config.toml
model = "self-supervised image encoder"
dataset = "photos of plants, animals and fungi (iNaturalist)"
image_size = 32
method = "simclr"
kernel_size = 3
projector_hidden_layers = 1
init = "trunc_normal_002"
merge_dims = true
adamw_lr_other_params = 0.0019
l1_shrink = 0.003
batch_size = 256
lr_schedule = "step"
warmup_steps = 420
Rows from block 3, named by matrix and row number. Rows with one number belong to one channel. Each number is 128 + 32 x the weight over the matrix's rms, rounded and kept within 0 to 255. All counts start at 0. Numbers have three digits each.
# convs0: first 3x3 conv (model.blocks.3.convs.0.weight, 128x128x3x3), inputs 98-104, a 3x3 kernel for each
# convs1: second 3x3 conv (model.blocks.3.convs.1.weight, 128x128x3x3, transposed), outputs 98-104, a 3x3 kernel for each
convs0.50:081144122113134129125123109110120132135167136151101067100126114090170052125124121106152120119091130123173177101163060156087055124072104118153105158134122138142116139140119125092089145123163
convs1.50:098128125141139157101097097101127094096134094088116070073167149143134145128117100123125074133147106072105117111175124080135149100155083127080097165171069127179080142098116121120149124116139
convs0.51:120114119137121128120094149126134095129124158188120074115144134120156073106125169165068164062141126133127112082153091168104073104151121150143109085109102173115108165146100122159112120110097
convs1.51:140150144134148145061157096123118178202154112118113155169123138090113178152107142149175143066127104123147111100096120127099205133150161106108115108055106165152110146153142123126128202111129
convs0.52:131130159125124128129129106153161107168144098107110137125118126143116124103115126111152118127140087120080065131136164165145147133113159088128114136105077146118162108102085091112163133163102
convs1.52:102211133144141110128147122133149124137118123052088026165142126173096110199098097110123131114055119118059096137145128078142121139097081116130119082092137094083148149134101105140188126183129
convs0.53:136169147065085124130096134101137093127135111144081145127129132117132117082112117158135157154140125130119088139140133100087108129135125114064130175094153129117116174212138126181194139167150
convs1.53:125139174108129184158102154124125145151132144134106106088083114159111135129062121125133120176172146125160124107127138114154128113108116113094169116073134128100144130162105156139118175157114
convs0.54:094127149102115112142076205132111133110127139192125166159144153201045171139172078114103179083129105048127149183114153137121094142141133113178152152081166103147131139070182143103123136120173
convs1.54:164202029199144107198155049102135210108110137075104143201145152132079161176130175068085213142162130131151162141148156111154118145197094130166097114115195149133167102119132134166183104157121
convs0.55:111098131095179108098155119149127090119132155061150131127116113180087169201122121132092162189091126146146184130151144146145141124123146111197140116095118155137120140137134090095175130149109
convs1.55:129137107183091068137118111142130089086073103140111112173061114171083130119135086220135116149072106140103089167079092150093139118201183157160141243111123157186103141111164139110075126095155
convs0.56:124111106113152154125113127128141102156155172101111149120139120134117089106104152146134120099122224152085107130127128147108058121133151187106057087076088139184093129171093109125170108114114
convs1.56:115117144120124103148101158113122109086132161147108103111124141196060087129096147144151160117132172107169130095151113126129169120128179133105137091118154133113100146087139116113138137144126
convs0.57:095098105096126080110153150189176121117187145144085137025130134122124126129142136089147162131159157119146109152180201147107156107137122153239103153156129132010112135151148121061163071151106
convs1.57:102128081140170188099080089112107105168132133112152173141150131140169138058127162128140088147159151157127145114134094063138176111129147099162125124186166127193173124126129114125142104121127
convs0.58:071142089107110140104140104103138106102150124162157155102115150159133035182165103135112142131157154103148099151108113149183157120137089104187098152110134083228102109184184145112104119105111
convs1.58:084158151146142135132091190115193101103152127123141134194130173219147067114147134183163137153196111120118084149150106108135100170111100153044128131142087077077137129116150171176102117122164
convs0.59:146114141129119064126185115164176132089133079126109102069117063113138073084110150165132136122132113115080117173119162183083093150100148137144118121115117098133128072099080149128133059157141
convs1.59:093147145131177137097145128121171064146136108168211098160102118106160177136148116164092115066123103094094116086147118127154119170117120157131157129123115128178152101125121131169094120153138
convs0.60:145117136113134107118133127137118152101176134129138119117130097126082170142137163095088161087146140136138162115140156128172073137145149128087120092152130127126103150106127112074133096035110
convs1.60:121087092120160092118131110122118132115107176112112128122109138165126074118099106119125129091129145129119119111140132130151130124145164130111134094146143132117126164152157135124101109090075
convs0.61:143118128149155135127117123141125161113129126114109103114116134119104151073105124145151136121083087140140156126145126147082139078140100153157119134173100155187133163141178128129139183070145
convs1.61:053162116124121076134113093208144133129112126143141078088125154106117141085085161107137102150147144128134126120122187106115149137130129134123141119149186083163157145091101137094077091075140
convs0.62:076100172152130145141122116183148109054090096123177176079123054158128142132146100141105143150135184138112129172146135108138175134180100100137181126097091092031124151108147082023078102156110
convs1.62:165118127156098161102123093130099123087123162208166175165134152173116129138083109131121139125100087101090139112105076080146139108129051168106093073138111105172081078135126120146101145084124
convs0.63:130147113129124138128083150143136147124129109095170062142123104151112151090182065118067138117086144138065133106116124173156121119114098121083118135155163112116162115134151124164144155086129
convs1.63:160141122098156146140133145151127134150178080143148163113114115120113094127086143151157160111098117095127151125129145126151095137132127187180128166157130118112131118144120088088124098092103
convs0.64:121133125115118084157141161149176119142123159183133146113110100120127128134150153176232156034083071148156150089128079149146071126138134116127116156126098110127127134152130113100123128157141
convs1.64:088113087174101154104070133094102145119107112081070091160101087148100148157168121145155139128149188161150129117119118164127135123144197135137154105153149124194083118111094124138126117148124
convs0.65:100110111143076100099145147127114094110146107082127103144145145077122127143126155132186103140128155112137167123128083087133106132132179149111154153149141103180107157145119086142130195050080
convs1.65:071065125116102124110114099170138120088065110134084111115146142129120125090123122166100130098085140132104130161129150091127134153120186141125120133193184185165189159158132132137086134082075
convs0.66:134106163116132072133124130144141144142160139131157166150099138135119114138053129148119153142160133133093121133159132158106098102154151162124197124126176190122172132161134122180139093133095
convs1.66:138113123180144206120131159116107124150145106143159134116123106119097112093111116154154115165176130155151128113149129117135161107127122159100124087066118089116135147067092147170153147166121
convs0.67:165071102146219132127073154097158121051232091167090137101149135144076079156089117177073129107091129117169059134108149031137125123171128181098107118118131125020189139097139107197050020095158
convs1.67:087159130124191157125097182108150124160149077129110162126107115177192073116198125122200143122112152156139167131123108087137100140070158129143155162150099096123171139179095130144190072139128
convs0.68:145138171150127140138083160119080114126176102119115151103173145135069100168087162119070084137122140128098128156123180081132147152115123133149157097093124108136132129121129122094138141105127
convs1.68:107113110083073070145125123129127147122109119156128102158169099143125112129102136137122116127145144132120113103116103118118124141079121132138136134116159145112168099101111105088164134152143
convs0.69:130084109096083171156146127214176136101095096151126107117121139082175116148088138121110145176184153105126100132102113206141165127083112121120137183140175126202100120152151120119112084079157
convs1.69:093093118046090171138147127077118173086133084140128130201149114167155083131090212139159137181111109130128197138147101085115153098143121040082116147100144114175115117121140147162090118110107
convs0.70:185103152123175132137180113123135096159098140028145141092071174136108125125121133148132052119128179124113084103176156174089131111098086076152160089101167083045136176132125122078177138118153
convs1.70:145123241124091092170139236139118090148142091097131116165063082104139114142191108134126145119073122124061107098081103103118135082136128149140102134187140140141075136131138131123110126121101