Weights of a small self-supervised image encoder: arch preact_resnet.
Rows from block 2 of a small self-supervised image encoder, named by matrix and row number. Rows with one number belong to one channel. Each number is 128 + 24 x the weight over its row's rms, rounded and kept within 0 to 255. All counts start at 0. After the name is the row's rms in percent of the matrix's.
After each channel's rows are labels from the 100 images, of 14848, where the channel reaches its highest value: "top examples" is what is common among them. Only what is clearly more common there than usual is listed. The data: photos of plants, animals and fungi (iNaturalist).
# convs0: first 3x3 conv, stride 2 (model.blocks.2.convs.0.weight, 128x80x3x3, each kernel summed), inputs 0-79
# convs1: second 3x3 conv (model.blocks.2.convs.1.weight, 128x128x3x3, transposed, each kernel summed), outputs 0-63

convs0.8 109 [115 132 110 133 100 101 116 127  79 122 161 126 127 130 166 137  97 130  54 129 152 141 107 124 108 124 139 112 154 133 147 117 147  84 154 135 117 131 139  96 146 110 164 114 188 113 109  98 137 153 131 120 122 163  82 129 122 159 141 143 104 125 170 161 121 113 150 101 137 152 160 101 126 176 167 124 135 128 134 100]
convs1.8 108 [103 104 165 152 102 106 145 115 125 188 124 137 187 140 133 129 114 143 152 149 139 146 115 107 126 108 125 103 143 122 141 135 138 130 186 170 106 146 123 143 138 124 160 100 101 106 124 155 137 134 115 110 125 104 161 108 125 107 166 133 133 112 100 129]
top examples: order Passeriformes

convs0.123 106 [115 123  91 148 113 145 105 132 100 125 115 156 199 138 136 143  87 143 106 133 103 101 102 109 111 126 110 153 128 166 157 103 150 106 129 159  96 133 105 115 157 127 110 159 162 113 130 137 112 137 143 130 128 142 113 132 125  87 128 113 126 103 118 158  95 122  98 147 195 115 177  99 161 110 158 176 131 119 116 138]
convs1.123 104 [110 149 110 106 142  95 138 152 127 105 154 165 139 171  81 152 114 162 119 116 147 115 136 107 153 133 135  68 132 116 196 163 157 152 130 185  89 162 160 140 146 143 182 139 125 123 124 136 149 134 113 139 133 137 121 134 116 152 120 115  82 132 129 131]
top examples: order Passeriformes

convs0.9 137 [142 114 137 115 111 122 123  83 125 139 138 159 116 121 109 121 138 110  90 144  96 113 106 116 142 133 154 112 154 134 135 121 124  82 127 103 108 108 161  90 207 146 142 108 174 108 105 119 146 135 136  99 130 155 112 129 132 221 121 121 123 157 165 108 119 120 156 112 115 137 164 107 144 154 129 143 112 122 118 110]
convs1.9 123 [ 68 121 115 146 131 122 126 144  99 156  83 152 150 128 111 161 118 164 101  79 159 160 135 139 113 152 109 106 141 116 139 150  88 115 142 157 128 142 145 140 117 112 179 122 189 112 144 115 117  87 101  96 121 140 132 124  93  78 183 112 103 151 117 137]
top examples: order Passeriformes

convs0.14 096 [141 113 124  84 161 144 118  92 121 137 120 121 130 145 142 134 123 143 112 139 113 133 100 112 126 116 119  96 122 158 125 133 119 126 110 141  77 112 182 101 210 192 106 129 154  99 137 110 125 111 137 115 126 145  98 121 105 112 140 102 109 151 118  64 126  88 130 121 119 148 133  98 106 123 105 140 147 180 126 119]
convs1.14 129 [ 77 129 117 122 106 172 130 122 137 168  76 160 113 169 139 122 145 131 116  80 116 150 116 154  99 127 132 110 101 148 131 155 130 112 159 140 105 148 161 119 153 137 173 119 154 108 151 146 139 102 133 129 125 107  72 126 126  93 133 158 135 147 135 133]
top examples: order Passeriformes

convs0.19 098 [116 137 139 108 141 104 142 102 125 123 152 166  97  97 190 110 128 150 115 104 104 116 123 108 122  82 120 145 130 145 161 143 136 128 131 183  88  75 141 116 178 115 127 100 148 114 124 135 131 107 123 111 126 134 109  93 158 125 119  54 164 160 121 119 145 111 102 129 138 156 130 125 113 117 107 167 147 157 137 138]
convs1.19 090 [196 150 147 122 124 124 116 126 118 101 124 115 142 140 135 121 157 103 138 178 123 107 116  94 179 134 112 121 136  82 134 130 125  68 173 111 117 112  96 126 139 118 107 163 129 110  97 136 145 127 152 113  87 142 143  69 116 171 118 109 105 117 131 147]
top examples: class Aves

convs0.108 110 [111 128 129 105 146 133 106 109 122 120  98 141  85 142  31 144 119 150 112  99 133 141 117 143 129 110 134 149 105 127 120 119 130 153 131 105 110 146 123 125 152 113 137 152 141  97 117 117 138  98 125 111 119 155 131 127 212 151 120 156 138 121 111 115 135 137 101 142 124  94 117 124 130  94 140 181 131 144 131 198]
convs1.108 101 [128 140 144 105 108 166 121  91 112 137 139 121 103 130 143 141 135 148 142 105 129 168 111  95 175 126  93 148 122 111 119 119 120 172 118 149 121 137 116 116 112 100 115 142 136 129 114 104 101 117 121 113 146 137 134 154 113 186 132 107 183  67 143  97]
top examples: class Aves; order Passeriformes

convs0.5 099 [115 146 131 124 123 135 111 101 153 116 127 103 126 121  99 150 149 101 114 109 104 138 154  67 133 206 133 111 186 139 126 109 117 155 100 155 164 139 119 144 183 107 134 147 121 130 154 146 120  88 114 126 134 150 133 108 163 112 130 127 158 119 102  79  97 110 147 133 142 127  86 127  87 146 117 144 112 154 125 133]
convs1.5 106 [113 122 109 126 150 158 135 144  97 100 177 149 145 102 131 131  94  70 146 145 129 183 119 139  83  92 101 157 193 131 150  79  85 163 119  98 118 108 111 140 105 127 120 101 158 112 120 123 108 134 123 128 127 144  97 106  79 186 143 116 153 120 124  96]
top examples: class Aves; order Anseriformes; family: Anatidae

convs0.101 089 [123 138 158 115 129 138 127 145 114  96 111 163 139 178 117 142 110 127 112 115 181 119 128 112 139  89 113 136 200 161 178 169 140 120 114 104 120 140 112  97 136 113 106 111 139 141 125 144 115 134 118 124 131  79 129 112  97 188 115 114 112  55 116 110 135 146  96 138 116 125 140 148 123 139 122 125 130 109 139  88]
convs1.101 080 [145 128 105 129 123 117 152 135 135 146 108 101 144 102 115 136 188 125 133 112 129 156 113 116 127 106 144  80 131 125 126 103 135 129 117 160 134  98  89  88 131  83 115 146 140 140  99 177 138 125 154 131 161  95 135 137 116 104 161 114 111  83 127 133]
top examples: phylum Arthropoda